Rows from block 4, named by matrix and row number. Each number is 128 + 24 x the weight over its row's rms, rounded and kept within 0 to 255. All counts start at 0. Numbers have three digits each. After the name is the row's rms in percent of the matrix's.
# convs0: expand pointwise conv (model.blocks.4.convs.0.weight, 384x96x1), inputs 0-95
convs0.146 089:169158120178130067138101127133165109107128109143109165136154100111161118126144143148124166074121090122138153152106124123134125105093128122121088158123163101132107167078126138098089110110168126133104124106119141156122121149138180128135138119121106175138093110148155145150161119147116135116
convs0.147 117:125081140125110160112116142163196082124129142125139158125122146111153177166099113165138117134119117165147149142115137148103096067139121125083125111184134135134119122146136125159116100163121108158168103096141107102120107097119098132101100155155117110129124149108094116143114127106152151124
convs0.148 114:189151163120117155159128057158099128114142150125094141096093146130069133130154139177107151121156094144092130159152135145152125101113148158158115124144116119130150157144123091113164133093114136124101150126099144122085115101125099119146152118165159122123138114136150125144101140100135125151
convs0.149 087:099120152147142190119155131147110112150158135093117184118089137108121097088122138152133141147168098137102136058100108101133151113147087114121148086146134137137107116116139167139075144175133119132108149105112173160144151125137098124145101160131106112147153121118138139133148149141140134123
convs0.150 102:124171090122091149074146121099178132097138122101109131137124126121138156105122115159132132094136132132104163141142135142093113149123105116118131120125147144130043150135149145117161138166133109101094080104126137118180114128112121105168119152109124110149101126107125173119128075120136152160
convs0.151 112:117108106097147103100159143122150128094107098128136167119087158134138158128122140148133147162145142126144100138131132121104086120145155108112123120144154148146067132085115141145146111135137132149156148102101114112159155078126121131183167118158104119175103115124153105150179145130182098121
convs0.152 098:171138172112141119109122115172124110152148177115096110145127136082115153130155129102116139122149175125148133144150109140087165077164068139124145135096144122091095152140126133131155103088084147150115121147152170154118120087150126137106121115109131139131155133117147172131137158122133161135
convs0.153 108:112134139122134152125096145093141137133082158095112139091189145100171159127137137176129105176126113095130120145128121151118108112109112131145137147145094155125123107140137138143132115097104134123143110118168119106130106132117163135133114067149142158137159174172063080133120120140095131124
convs0.154 111:142114134095138113164152157135114099108122135124111125150151117115176126108189102132166178161136129146152126079050126156108119113157150076151138108084122140148129117108111106120136111133109105166147124087122128139113095135110156156118107149126081137136110152132122153119116137122122103166
convs0.155 087:062147113126118087180152130154152124133121150094123132126127113091102123173097089154103185128138124161151125148156146139107140099139151182130117095129108115126120118135109111077145127138129092165137117170119127105124144148129112098148127076101138160104138120093141127132157130144094150136
convs0.156 101:125171090164163139176131094115184076140139117082126102148129181096164133122134104126097121102104164115116124101150117120134113127146126161122131103148158122173142145095149121142146140139131108125138154090125137146112171152114135153125144101128103066156120118139133113102130115123164094123
convs0.157 104:122114136094125122113169157142136119080074163115152148124137091120092157183150127142105108118183104108103122122109110127126147137151145127128147108112120108105130153146134138134158116127134168138106159190133151133142114112094162128087123161158079126106103153143122096157103111130107151166
convs0.158 115:116124118112142154119148160155148146188132152089122136158148098102125130134120166189121144130149157102119133180162136124119140176146125177150101125119166139129131113137101121131170072104092142077173142120132147110149120165129141126116132132160156132141143142107152143149156107104131126099
convs0.159 105:158164146134091088131147129146132117154091133134191129158134135109110118123129166153067147170121118150104091144141128114104096102163140136145186153105151116121138098120138162108165107136104146125140148087131115128134157138099114131081151132153139144141115142119110144100131099171083129146
convs0.160 103:172151138108137120118094092142132118141141130148142125143136082112158166157098140140127110133153135134105116107124138109126132136125173151102108139161111080117109111116144137131146149080109113146125110123118182159147135059136102138101130093137083092098095123111147107088087157096089139112
convs0.161 108:096130103164111139115145074120136121115096153127142082122122117086130132150113162113140111193095142127133113143169117091106112140155110117173191134123166140105143106127120095144107101128171098133170132165125141077151124109158117116132139123173113096129146128142119110132142147142161137114
convs0.162 122:133111121101106159157133128128092124138152110127132136119111137085136118138116158137145101143109094141146112111115114147108164115174106065169104146130094160086173082143125120133136129127153099098129105135130076141147085151135137121155166134147137107104131138084146126132167182109093102141
convs0.163 097:136103109131119158125121153110083133146138114168136077116132123170103085138086171140128140119133113098148166137117110160088113112135163100109149127149115155122100132141087133095119110110156094140119155149117149130156114066135129148171108160113092132122109172151141120110110125090092154115
convs0.164 097:114129161147137131147115153129086109116181095103116133155135113099112134096091096124069166136128140151155100168118107136128126116166132135124155113099130090110117157138138133145135112128129172124128085173146143146131055077097088124129117145126114104128142149148130111136154122132133144075
convs0.165 100:111131161183135158109136102100089115142126126127104151087093137125145124172122155130128127131167112134100163161158144146114148124111148129121095094145118117136127146110159109167142152084113121086127174126114194126136123117134137098099116089136120127130141044095136106111130139118113111125
convs0.166 108:130125071109114147088139074087113149114104132150130127142142164151088080127134108107136120119157149120109151130085130126129123115137156151148097104130137170104125138096113083139094116142108105144114124181178126119139160169118140166114089084139115131159121105120131098112136094098139140120
convs0.167 114:140111180167095099138121096155126148081129147133100146110150115125165119168133078134131185166148137129125097127139153124121135100122125140069132133128108170156087153132126195126173146145123134140125115112096152147128106087129118144120149090098090147109122110118157117138107126135121135131
convs0.168 093:102151109131137079142127113134148094141132143112140108169136140111128117123128122118148078182170107163171122138079120132151109111115121097163127144111096143152143109097139105117135128158089098124068171133126172112135113156095144169113114136140140156124127118160110173156107113128090154127
convs0.169 096:134127155166167148140173103139112092088121142094108114134143126129170120163148143114118163132132149110169144115176127084112115140138133152140111099149140126129163153158188111114094140134104121171131132146144150143156118131183130112079095140108135112147123101124164122133104080143147097132
convs0.170 105:103125143131140101125119128158108169113081162123131127075176114132143173113124144129140169137144135088125143145146082122116173143171127104157120119117123111152121125099105126153092133115113191152110135161151113127166094154135145146093106168106126119087110119136154132086119123118131165107
convs0.171 076:146167155132102118121156128163146131117157161146160171129126161151146157116161124078160090137152144116126094121110147166097105136123148183161136103107126107105161133163109132130146125148132119142136138101150122171163116106131137101124149152172091103147126133110183096148118128123083159126
convs0.172 097:079114120115139085140087082143137113163128144118118133178090114117179095117107130116078150146147143169133126145126124154108110157187137148104105125145146064171142104113118133155164099141125082120158108142105141152129123128143120132116145135142154105106116127140099144147155126124142156155
convs0.173 086:143115139120157141110140168139105115131103149124124162113113176089091164110135105113109149116144153077136120155104128136130176125134072102136091149109080116154103148142094119137121095132094155106140162124114157140081172115148157114176111107119104098149142107135137131154116133151144094123
convs0.174 087:144096157113134145151106143134093091121148090136147135135142137144098126103139093105155167113152118133117115117156125117122095096122066140097133152131130111141137109140093163128127158111098071113144125063130118125115184149137113176164102159141133130142106146082129151151160119137134141168
convs0.175 096:137113097113145141122127121161106115142140130149113091131164109101096127042163092143141143124142104145146118186128114097117067121123126097179133089147116163102105100155144117129118151097134178107142145150121168135139140132154111109134145109092157131127140119118087119129109154106124118145
convs0.176 104:089139133132110121109069114146125142113141112130119123091141134113101108121117139136123119134115144146149130095139124141116114141106111088104126088154152127136135148113097146158116099118101188085170113094103175132144085146148158179109128163164114178170136148156128129096083113122118112098
convs0.177 113:178140131154134114152148112159141148098136142129155153115137109118146157157093131135164158126128155090115113103126147152145151164117136131116148137121122143141078142097117072091118102112092154142082068089112107144119118117118135105136173105170122105132108110098150131149137159070119126120
convs0.178 111:131149127095136158185153116135099137112143139174129154127135121135127137114120153123102116122142110163141129158120161097128096124169155098143123156147141100136141148120120108136135134153161151100117084156148133115140111130098237149094153154135137152148105108157140126099109170106135149120
convs0.179 101:136132168149120135084149096085095129105138147129137148145118122165125145129068147127128126139169123124102128116128133108187167144137118166153119097121076146122094116153182080119096138149104086109106146116126133108139142146130170143113088147137165143134105143112143148101125167152132119109
convs0.180 096:072098113128131124143115129125129107139122126181119120111148070131122160101129099119092140173152075117152134152118136155128124089100100080130157126122143104109114116117136159068148152122118153178100120172135131123084103145143132107109123121150154137108116170144102145104142152118160141140
convs0.181 111:116118148098165080155124148152163099126154066129148126110132141118110115087146139134118129078108111146150161164136111125137146132141112077120141095131178139162113125120122109137178111148121120093122125141116149110074101088100106115164119090130135152113126135143139106138160118142109089088
convs0.182 109:093144112105092141153120139151125120151158126109065126174124112158142160109132133139156143135093116129108096136135141088118106144102112117110111138093157137105161155139155152116095155118131130145101136102116157146103069159171133117126156131116182100143106142114096114125151118182083142116
convs0.183 093:154108128153109153149159133112118143139137135104096148085109162192111155134135159118141132092115146168136154120127100106166178147186122103115097118120112118177132079145125124126080126093115130131150125142173125113095138147140125129150124146128129135178089129143141119146113124127160117178
convs0.184 091:154133137109127156144135114123121129067101110072128174138140150131125165074127103141154138122136133126137092103141141159104130116106135102132115154118117131161119063098117163120154138127112092125153112116153135162109127150111167161084118146147118132169125105129131143186130115122143066127
convs0.185 103:118148123111129154067091185189124147108148146128104139101129125098094122134102188151166108176137169142109106117140106137167088138108109116086133090140148132075117114109128126147124107118140153160119116133142131130090121117139097148152140153138121129130106141143145144147084140127122115101
convs0.186 097:109143122139128135142164107140096117099122100109125101141105172122128133112123146157118152135147145129140124146154130143127137128137133111137141120120110121119118124137120147106148149108149116059042122137097135160137148105120080173171121120132044160129172161130127121075153130149117145112
convs0.187 104:082140146163112150126076123125124163135111112105143103144129125125153162121073156123133140118150121193116112139126102137159145112120144164117133079116136120121157144084120154155132117117125160121161146108135136134079170148151105082123181158143144120129152115107105142118148171118091155148
convs0.188 111:082144143098112114135146171127177144104161118131129137129117117117104107114082147087122161100110121160133154109110130101129121087067117150117115126132166126144129103114117129109157128143150074109134140130105112136152172102128132121144146149082108109124137178072114166121137123127089131082
convs0.189 108:146079149137161129168140136120106133132096086138135134120077109086105144114143122092153128097126102130139130121144136143186155149154081134160112121147124108145103119107152124122155075150130161129128129129098117124085143154142120110162152175169179124166117107163132134133096112150130112152
convs0.190 100:132161140109124165143152162160133107133125131102093118147154163122097092084101118113107164101151137138147132156136102132157108106105115116117162094149163091124170104132129096127092139113141128163150128173112129148123122131110085112123184158098123137059150145108152136141129170130135109118
convs0.191 091:136144153104104129155159134126126133151082138165183141133144116119142106097112086141135144104123079131145125120119180116099140109138124126120121128116137121142171115134132083126104158157084144188102107126157169104154103126151140148168156110175150116092135132129126118111171157086126138147
convs0.192 097:141118114131112117124116153138131162115181096100132115140165167061100124129119159098120104136151175153174161158120147126151124126167131129143166096097145127099128103107095114143109124121140144128166094119121115091092154120125096131136118131138120095140104123135143077125164164110129151078
convs0.193 102:150143090124150113127130144099103143094175149136144096134113144130145177140128155134140189154104103125185121125166126113099123115146136098128135154102093118097096108150097167133131093138124115169136142155132163097133147185134104144114089089123148127157109081096137132131153125131139132136
convs0.194 104:116104155139116130119107114075129111117118170163156126162156101176146114137164132116186146122151114114155078124116141124150150100087148146147122093125120104107111154125171155107113066149101091138142107125146132116142099138118163148129114150123142153112117131138129099131068118120155155157
convs0.195 092:168112131121118145137170140142114147150196134130135173164139099139121161134176102129133130120149139099125136126143056099108131134110155107150158098150126079116144142093139095124142093109081123119121109105123137125123102112154147170116091142111146166133110092127157143097090143128126139152
convs0.196 111:066113144093143114129186149101176109081106106160151129119121150107146137094151137096114135133153112108126108111115111129102145128144155118119141155114124147125147140128091120099132126123127086085127124164163126117133091137100091172152141107103160125141067151125098142142122117127187121136
convs0.197 114:151124124109090123086130143110140139123123083104152128081159135173121124115135152127132120114174135094074144137105133175119142085149138129146124169141119132133104159164096120114099133121089130140097138126123114105096132115061114123122114131117097097142155152094107080124125154152072135134
convs0.198 111:143168142152092128140166114119116080130182149123115113115130115128151122118105096122136159138147135078115126141099157090152165087123155092130149166112073105139162085080094131123137115104114093130134080097105122111099131117151087142098112114127121097104125147149130113146118118134130122099
convs0.199 082:117130110113137146144105176138114087095135154141089110112149146144147118058133144137110136162101087134140090131150121142133106116115128104153135146162141133161151126113127097132160159142136151126121109102098188128152096170062122134089144138083091117110141156125139120143108168109131120126
convs0.200 103:130185101161111140126097112139147140115104085135137168132114102131153109115134146109147143162079122097125150151120127107110159143121072129153154129158096132105099126119146162174160098062117143126186111093141118149121151135131143091124106103124152098123147140101135124161135138120162118142
convs0.201 092:108153120154116097102158102182156149079150108113155118130150110103150142141109172158140175126152139168124129125116158113119118143122093140075104139131124099157169119085122135119143122141162129103137099175119083138097127121097127145133145092107133117134086132133123146107149169101091149132
convs0.202 100:122076130150087166101096128110140149083099133140146168137122108160156144100097109158106160114143153121135096133166102098123097135071114126165126130110105117127112104183144117141084109120112140125175139129127130110130138124133161122109119123156129119079123138117172092094155134153109130096
convs0.203 092:133108165074132155147124094150142149089107159117134122099157145144170116141144132121126155100159113158125116136152124139123110136148132120148134082110109131149121126111132169094131108088154105166130154150130072137139166182121109149136132077121134131145120129101174108107138132061125160149
convs0.204 108:144143151156176093153105159100150149103083174141165121135165153107154116148107115104119129120161159115103109134085112152136133110148093075121145163125117098143122087147142157126137115125114106065129100098160163143125160138138111106160125129164122129128113137117124115149131106085144154143
convs0.205 099:089102111128114147134164159172169130137145120147102185135115109114143168142107137148143145144161145108159107125130111092126101127096138105116126114120152157103177099125138099162138112159088152155091111132123112133093143151178131132143173155111115137161156098123109154116123148130087112090
convs0.206 097:147119188093154088165116131110129109133139101102153145142130173106100134119134107092071125111118126140119112147153111147129102089127154097125141150168114134098108131119070109153130089090120147134154137160161155126153091128104170126113124158140120119130130143106109154145143085168111153111
convs0.207 122:131110121131126149137138154138111131122109151098155144122148160114108134109108093072112142113173092122117142162137100195138135132132130127088099150162122181120145126156125139118075133124087085120129125164137173144119096148158159143171128146098158156109153130158130167119102117116141109104
convs0.208 092:142076115100102156136099144162161118128105140085144114120141114134150136139118144121145139169132072135146097129128117173105057165116146149105138095138115089137126129111192131108133128134148140099121114126112183134141145084138110161138138143117103160117154134146132125159107149096109130165
convs0.209 095:085140146096147131078118115117121137159119162126140100104148114109152110121142099119126093079149141132117155141105109147129149139157150140129154103090096143143134142133178152152159184102163104118135122108111145110143106181087134115167138117106165117128110101166149149166100151101148140107
convs0.210 081:104103153126109093141159125147161140129112142110110124134132127150121127096141132106113150162132100105168110147126132115122154104141134161144163140134162153076130093075137143151094169118169192131142125102114112163124105147101122140147084113118127154143165114104151092118115129178177121106
convs0.211 082:149171172124132119163100125179118118123126163151113154128153094137146132066157117137114131136133125166110126134125171111153118115170129102170107114130101132093112122127140115122135101182124143178155130157126175099151108182121106107100125124115105142111109138113096120159087115151150117142