config.yaml
train_examples: 26041
win_length: 400
vocab_size: 5132
norm: "groupnorm"
hidden_act: "relu6"
expansion: 4
init: "lecun_normal"
residual_init: "scaled_by_depth"
beta2: 0.999
lr_schedule: "cosine"
adamw_weight_decay_other_params: 0.05
Rows from block 3, named by matrix and row number. Each number is 128 + 32 x the weight over its row's rms, rounded and kept within 0 to 255. All counts start at 0. Numbers have three digits each. After the name is the row's rms in percent of the matrix's.
# convs0: expand pointwise conv (model.blocks.3.convs.0.weight, 384x96x1), inputs 0-95
convs0.189 105:098097122131100097068117088106128121104135098140151132136126074154139154133073074101136176123124055123105121123133118114107110172157135098157102195099145132154255164117123091155119092126166091097153114106122194165110156096116143177137102117149113151119130148159149087128079114130212093119
convs0.190 097:120138120177151123133152146084081099195156119088073168080155152146139122113085170131063057141165126139159103127140135112147103111205121118097212103144109093076091120112137126150126161163124154070105108124113182120104094174103117142162103154107115148156094066102142128158164146080134132069
convs0.191 094:176149100189129104106181121133086149127101147072093150141148149166105138135064111180187068108118109095142077074105082133078127105127129118082079159108107053194099131148076120171124116148178124089142080114173083116137182169178158121142088156155152130113155146105132125142141126118114124116
convs0.192 124:155108111134121143074118153130168078145130190129170160108156138126152126165190150090109100158116146097128126115138162177108122106167052200093151075139187162097074125184150160132108089135148118147052085144087119142142123129158110134116166122088179149153101131133135147079130044126169121096
convs0.193 104:149132154119096144148088165093108099137160115115171091069147087148120055084116129125129194103166123112138098091153052105098116153135124117120068142112083130125120213144116103107139120137100143095155188090199155148148154188111144094121121176145161090153104123130107117093071159147125156199
convs0.194 099:157093122131199126123017095106179138143152090122133136069104138151110154123181139149133112079121132135099146159157088154088103177156142099161149173145134109163086118110146098128150126189091171066105081117144108152121162117145089092099132069131106060146124117153111177110097120078076121126
convs0.195 093:086098128123156114143070137139128129155097140121126078227116127196146146092108119148134160081176126106132130186126099141133209178084112130099148158199191152087118126089103113088108130165154117081146132202123121130133088146088115080136089122154100114176071174131144113107119143129151132149
convs0.196 091:183105180134147083126147137169071129132109081170103110146114091119155135179189200151142074111075193182135128167138125061130111136142084111125114092131108168146189080108143141125141087135146184150145118083125121192149082145108107113125107177115146133135161160158051104125141138127130114169
convs0.197 093:179138086092112089166167148112200071144142059073125105171138152190078156143132150141147149094116068194166138132115146103087134073163159170127162122152157112138156075091114139111119108089121136181175110116140129135112140114115154145116118124098147143162086145151128172216159104099133168158
convs0.198 104:102168157120096106118149195163096105145129148107067141111140139161134161123210124087194111182122126138121119119203148179095106137150055134095157120124132115164166144132128183127155103101132122129120134140129137110139070160166100165151083185144164200176105117115130147180144113055170135123
convs0.199 108:125120118172153184170147156164197164107107126133142115076134095149140164154147130101144146149114105118090070219095131179143098123120112098130166134111127085157059144092181119133132129172111100162141178165137199103167130082130072144154115100122122047118138124129128171187100101143139133082
convs0.200 096:143160178129171140130189164102203114116065131106070114157123133085164109112152150091116174173142128164103135104160093130144128129105103141130099110145166108175112116181152169132134131192122147182118063129138139089095147143106139113086099129129151150163135068207088174158165154132192177127
convs0.201 087:148126138158137165144126154135079121175138158100147158105123130082130108081098187138121115138122142155074165166152118064071125075121103096142152148146174137124100107096098166107103105146108090069053102173156140084121075104082124089084112187135183163125159094186101103116089118162123173084
convs0.202 084:132119188067107110120019093133147164178057126147117141131124134107131105130113119128050098106179111089100131123160099085123151147123128127144109100193094082144096135115181120106141113130170136157152088154076137147110204160092059121162095157093091135117105143134097125088153118145146128084
convs0.203 094:131161133130096123126120108201107109140062117131123116077162124207097206184093087132125147074123092191061102125087125128121111146130076121141123213106104121149087163149133147154161104115129164113088168127110112149122111136077101130134153138201140173120068130113103147119158110137071150111
convs0.204 109:126086113086064136063118079153098143125100090118152135108049148127127103123078098152118149104149091097131121161123113129153136106117122170064144165198176123117114201093103134206099150157121161187115113099115161108147104150099109102135120127126073099125159163100189078150155129103084140081
convs0.205 110:173133182195191161136105135127091160081130096123131146104165104073113111118131093135085160113107074132091112136085111046174148099081145107142155133136109119116154130132143207170149100166101189136047106103132152136124159112124075203160114114122163128156120169156130106132145127106142166087
convs0.206 114:159087139137141185108116136139131098144108187080166126125115167155161117139099131104128136083115108079100092113092113163136085142109150081103091093169128112105088194122156152124115075194150083094163053104104137206025088090099090129102144147151112141104121132138145132140104108105174099147
convs0.207 092:145119141142192188194105087150129135116127095185122150078089109183138173110157158167132146123132064099150151150129158149115189076112110132164146068084111096093131168093127086126159160114090156131085089120160138127092095102134120119129145127039150077121101080127145098089164135151072153124
convs0.208 106:158119153172102072164054110120087158138121119155097125154120079111144131142171119143133152165148159129105150089105145138087165068154177140143111074173091161148106168113178185130123120182123168090127105094090115152138163082147074151173150128058098161141112125118212109104177169136149101124
convs0.209 107:131203111166109192117152142111163146100131083141126139112161147147067127048122055133113116156141098128105128191155142142160144125163136126098152152145118122062103149096127130101121102228171118088154164200127090136119080106107086133125108115108145130154148076149150161118108097135115089198
convs0.210 096:183141143129139127138122154137219161073146123190134123109191151145134182148117156114140157097165140103160098106122130152165118152094143057167141132113102162171061141174213154168118128142137125130184122141092160118117174142127162149080152143088104121137123126189096153185176112165126099163
convs0.211 097:086137097140132122067157136179148147109090100085122123125080169074129106188175139138131123073109153181071152112124086148145175114136133189103083149160103122124097143172083153126146123109177136129159113102109103071149138217081130081146106109136160095152078144127141106098170120179188099116
convs0.212 093:161148130129124108125113098112111052124124113163255156159183171122130077160124169136100153160130114153145120094137130155106135127085123088184118130145165124194133131123150115140193180120119107160133128185114159087143103096072117162131089112136104090168161175078072170111158142129145113104
convs0.213 092:113147154136148155150136076129110140055127149117158137178160126128111170108157084151208109130154157100113136136148106133140174128109136148064129138104131115115168115089122162098167160191170159071090120107137144065112116071084100145195127158060139075098172198127096104107100086140163126127
convs0.214 097:200164152120104139146158142091153135153141185126108081076138091129141157120109122130158191100150122113100127117079150150159092088076111070073113127083107100171106115117173160157107096131131054146120153114093079132162176127172167172095114152103116150160114061064136120189127116099123164156
convs0.215 118:101094129148114174133198140127102105117115158206144153146093142089134131079099118114104096072153082107092082124157144160108157097103155179142086126177117174129126177175145104174178127142136152160085129145141108127050121136163168130172117098202156132173131167138149190127122096127100146183
convs0.216 100:101202113132101112117136090107055176148180159129128138150102112097170148156082153119179146136117133127166148171102128108168167103163113172155090163168105166151060133097144124166195082119120116141103133162061131099136158102136136145102128124168185175098126089092082169167161109076091109108
convs0.217 105:143118117152131171143135167118239094146069049189118143145186146114117104131117147088153106131136112131170121135165136143104121184114121130111098162120130073177100101109101110106132201129140109132176129075114147113150145087103112108114172202113157116157164135180112178149111102149089180153
convs0.218 105:150153124113124186116098124171187137095174179207169138136114109203150149082150137112146108098158121114139102115159103176136125126125176123116114117093074144196159126057127163095150093123180104136155124093168114120148182183066142139125134085106119090082117166138148160073092117126140178127
convs0.219 120:151118167087175167142120127142067174145112138114162146128142116122144163112091126098144154159138106119127141138099171133101177099135166078122184156178137131119175101126179132114179160066135142112108076134124157083151099110103072100018095144134103140091117088106048123087095141099121109072
convs0.220 098:180170158133110211151148146202153188183118127146174140144155133119114173155186126129154141125096174148122160156151160121117142153093196103170149147157139116124146166090160088142060177110118079176137169144132103082159137138083119126105161124080128091124141096110136095166105073169147164140
convs0.221 100:081156112123155155163126163081173144105108096134077126145175165109096178151132118158140090155164097135102142125123094090137089142109151131140129097069116150114117087115073144108114138188111119082186106132208137144134173108152186098114174138129113136214180122163078194135187110121106127160
convs0.222 112:191089122138133111144126128052081126109120130101111183105127118180166167137185102134111149177101099100143175179114170102137117140125135111087132130119121174102158157150140146136093164136098058121133144061134111144131192134100173209142124116141057128084144167128195083155107110118073144133
convs0.223 090:116120159147057136099208176034144122129110110142110161138106102118126158139105120148124155236157108104130117137134151171140116092121097120116119145229136124161143165158109112090140179093075116105153167126158130134138160098117094123119145163116154086125147147138133114145126065102142168203
convs0.224 100:131141082141110151146071078139160124126156117164161212133089133138147152142101057152085125197150151112118200074168194104108130148113151080134164155107098108068084141133109094136123142166104103163148137125197128145140172153132089127138140132196108104120093130109124131100069164131179133157
convs0.225 092:089136115161080160133103108121152112155112149131068110124119137110088155126132112152136155129150117143115115096127136179188180111135101120097117124220127092087163112136181128098189074160094128138149071150140099180103136084125096135110166154117146050080106058116113126108095143151200193090
convs0.226 093:181149179165187106092118078150146134101128104131099077128099134128149126061117088126126056122095132164174113128159133184171141162179119082136130153146120101120096137120149177088119122126129076121135158117106130097166194098179124154097107191097125133202148114150141156162102089146184183092
convs0.227 101:143148182177108136094100116137149159137161208141085152121138122156137122148116167141102156132108091178079108150156173205185175123106120125160130125111090097109116101163087082108093099106065085120053111154120142083131154124180101139061078144112148119121092135105128166085147167147163169157
convs0.228 106:104151176045099209104099151152175179059158115113057123118114119115144124075112133126123150174108123115039169153152084136085095164119131089132119150156110130113156130135123124120114081160114073149071139133130158139189098125139144102081140122149083121089121100181131158090124134170171144115
convs0.229 088:081172099050116096151188123107117143140122174115087125111146161119106081173126145082125186130133068083172181091150063188111112129115127120170102138127101083178104130178137170115149125090106115162089141155046126143126114179113163131118074139127155129157201128119134122126098117107112152162
convs0.230 099:101159074099097097140150104168130122142138073133105123143091181068072098097128093110100133156102105170129180120150111112091134105143156190139166091144077151120182127103092059119129114082098117123056148162099070143059084154105143149119176092161141140127128108086147158161136097172126177130
convs0.231 104:126134144110148130146175163167185130153107082190143133128159169132091148181122145080127139109172175108136158118095148110140160127076128144155094116156094105150096135127173109113062107108144097121124090152117113066135144066134143093123136121114126158204163149145130218193122071154096179189
convs0.232 110:130140147124091031086116147112109178093117085064087206126163123162113105158098159170134151096165153150155127086073105171106146121089145105124149084169128103140129088159158157122126162152150114117097036157138144139097163144072177092137130104108100135084128121182093142142159137119163109158
convs0.233 095:138061130161114127114134098036142108100140085146133067145095113120159091112117171125103117117167139083143178185082157135148120127133154064138127144085193149151135145215106122122123104164152152112145175115077218125103120166135125134128119145095113093191164133115133054126133116119110160118
convs0.234 120:131095135066115137089116147130171134115102115133091209138098090104114084091110116159175092119165125049127121095109110099111128106200136095096131200108137175170126134154127198112132132155158196091138142077047091112105087112141131131139173155122100117168120117166108087153121097171109143124
convs0.235 094:083153099172102124136128130155151129083208110148155121081148156137136091181169130150146067149093081105096168172107103211062103141114194084098111127177070142099140153109114152121105105145119185100130060129125122092129098186123113115125126141145107093153132140122110141092078187141124167118
convs0.236 099:087139072104145102221107084079172165105163078135168125161096153155121106125133146136119141111129143148121156067184107157097066114192130097164148204144052171128110128128117110143124089161154133135127097159116165070126152133151081116093080127153104112091117162131111176089165119157119134143
convs0.237 102:140126142130111113114099121154071129176149127135134076109043170154060115143138108172105153157187109158114083083081119152096142051113103077116155141121146093132118147114174139136129145090088104095104165105123120124116153123077080084115166148103101205157137099093112120152154097185110204116
convs0.238 103:084111168137095094113102142160170160133174109165115081156146099131140119095053122233098090133087099073165127105110120153123163145132130149088121074105103108120117095160097085136168121155118098103167108089116070149041133130173071110129135131157164145129145085159136174137168153141153135160
convs0.239 083:201144165141091149172131154118089093125083135068128170101161107151124152153113138158171154172189114189147133177111127101099153138135114126164139145123121129089179195147115104065071113093126173088174165149057070151127147191190141165112139115121123139107119122120098117120112121140181147096
convs0.240 088:104125095115113127104082143075138113189100078113104094110119117103150123155104066157135069158092078173104053145114155154181104135078117112105138062141115115126153161138115147102167123143206138117127135121161123169125154103139095105064138170170094139166112154151125148157059132125083112206
convs0.241 099:131156122163131131102114125125145165123149167087158069100056124095173121130144125149139133120136072187141102191125106077076127143068111128137156139209124161156120179130101086134128123127151133086096152070059092131192093075142145106106071100134099146148091146115071112124127083164146119087
convs0.242 104:144140120105137149146177128108104120106158093104151125144139101098104089143151156160144158186139099122095110087131054137113123131095102067170149081119085113143076086106097112177171151133114142108108130138152173053103148111149142153073169166131086184176155186216144174131171154124139088099
convs0.243 127:172164103167114111164190150123110060110106149166206176174141175141132153098158159185086170146156081103161100089140087151129164100130114126154140109104135115116082120073125073113181131161150136135126124101216102143173122126127084134143102097117120187099095153129160140134143083141124067132
convs0.244 120:162165173088111128116217151118117148086121133157125113051129110158137171107104085117118107108141131104076111103128111141153107120189165096140185085055127088107090133093111099131123116150177073170109142130191103087110151073169084101143150119152180112120132170117181150138075096111162135103
convs0.245 098:132104181146129140142164186182103114168088131135117191160148115080158108115107104193102099145104107164113112150097175126145109127082144195118165156107154107151133078156161076078172071129088140114132088182168125188190111112135094135156156084149154114141133141157163172118153126185172146111
convs0.246 100:137143130153147143133170102130131098139087104070152144072096142152121126161183076109174163138183172163060119187131179114095146115156096085148191075174128164145171111104091176112142106177095161072085137164145124140116146098124146182140130138131083121154150115119152097092139090112063172120
convs0.247 094:124116106117179111130081154108123163101163067087039161134159125121112130129111140141134111100165158090135147110145101095125104078124126222114112178155132099118104182147147135083117072101130115125123151200122100136115076127101145178115154180090140075228124118138122092091151150117124170146
convs0.248 099:167112103117128148170156182116161111163150062105090120141121211126156109116136204123149097113131109122121153056142155108137140083174088115131110056092167148174136158174129106171167109132056146097095140160151160080064164143140127070131076116148140158146123123155139083150129127111129082116
convs0.249 110:112110155103099190131119147163162128138091132059108139101122159162095144145147115095172202126165101074126153159168116155102166127168091130143136147138109113080121097169199175143133183183144129158097116126117078124139100180113164125093089051144117130150106148150058118163148090177166090115
convs0.250 099:125161130175145136161119158125165118104124197127144136132131126161145158188091154077138136140120180121192074122121202137163131066107114153168187121102113122148088144122123162148128092122163149204104173071097125148155122084120140140109180137102108115097160118046109084145059163141112147094
convs0.251 119:142149089137142168158091096137120113123082124122105151118107118153058150094185152191098178122113089197107148127118128168116110145114158171094096107134087131106116151096117097121130103158171103077115135168179157162096144148137076130059123152135179131093167174109065077087118067186152133161
convs0.252 090:082142098115162113116161174155112098145131100081175132102126132149154192106174092136142122183158154156137109156118110119161124137058129191140075117121109112118167144136111100108113138117103132097095153186124088083156146166035145149194114144106167164083120105202139193094108118126146129185
convs0.253 084:108107206161134111130155135113150132126124152143066114123122161169120160179119134165109137175158079171109145102154121210145123127150143125136180120091136119143160148130137135117143051172118155083119085151174114157119110153156080190206062171156101101132117129200117134186162152114135166104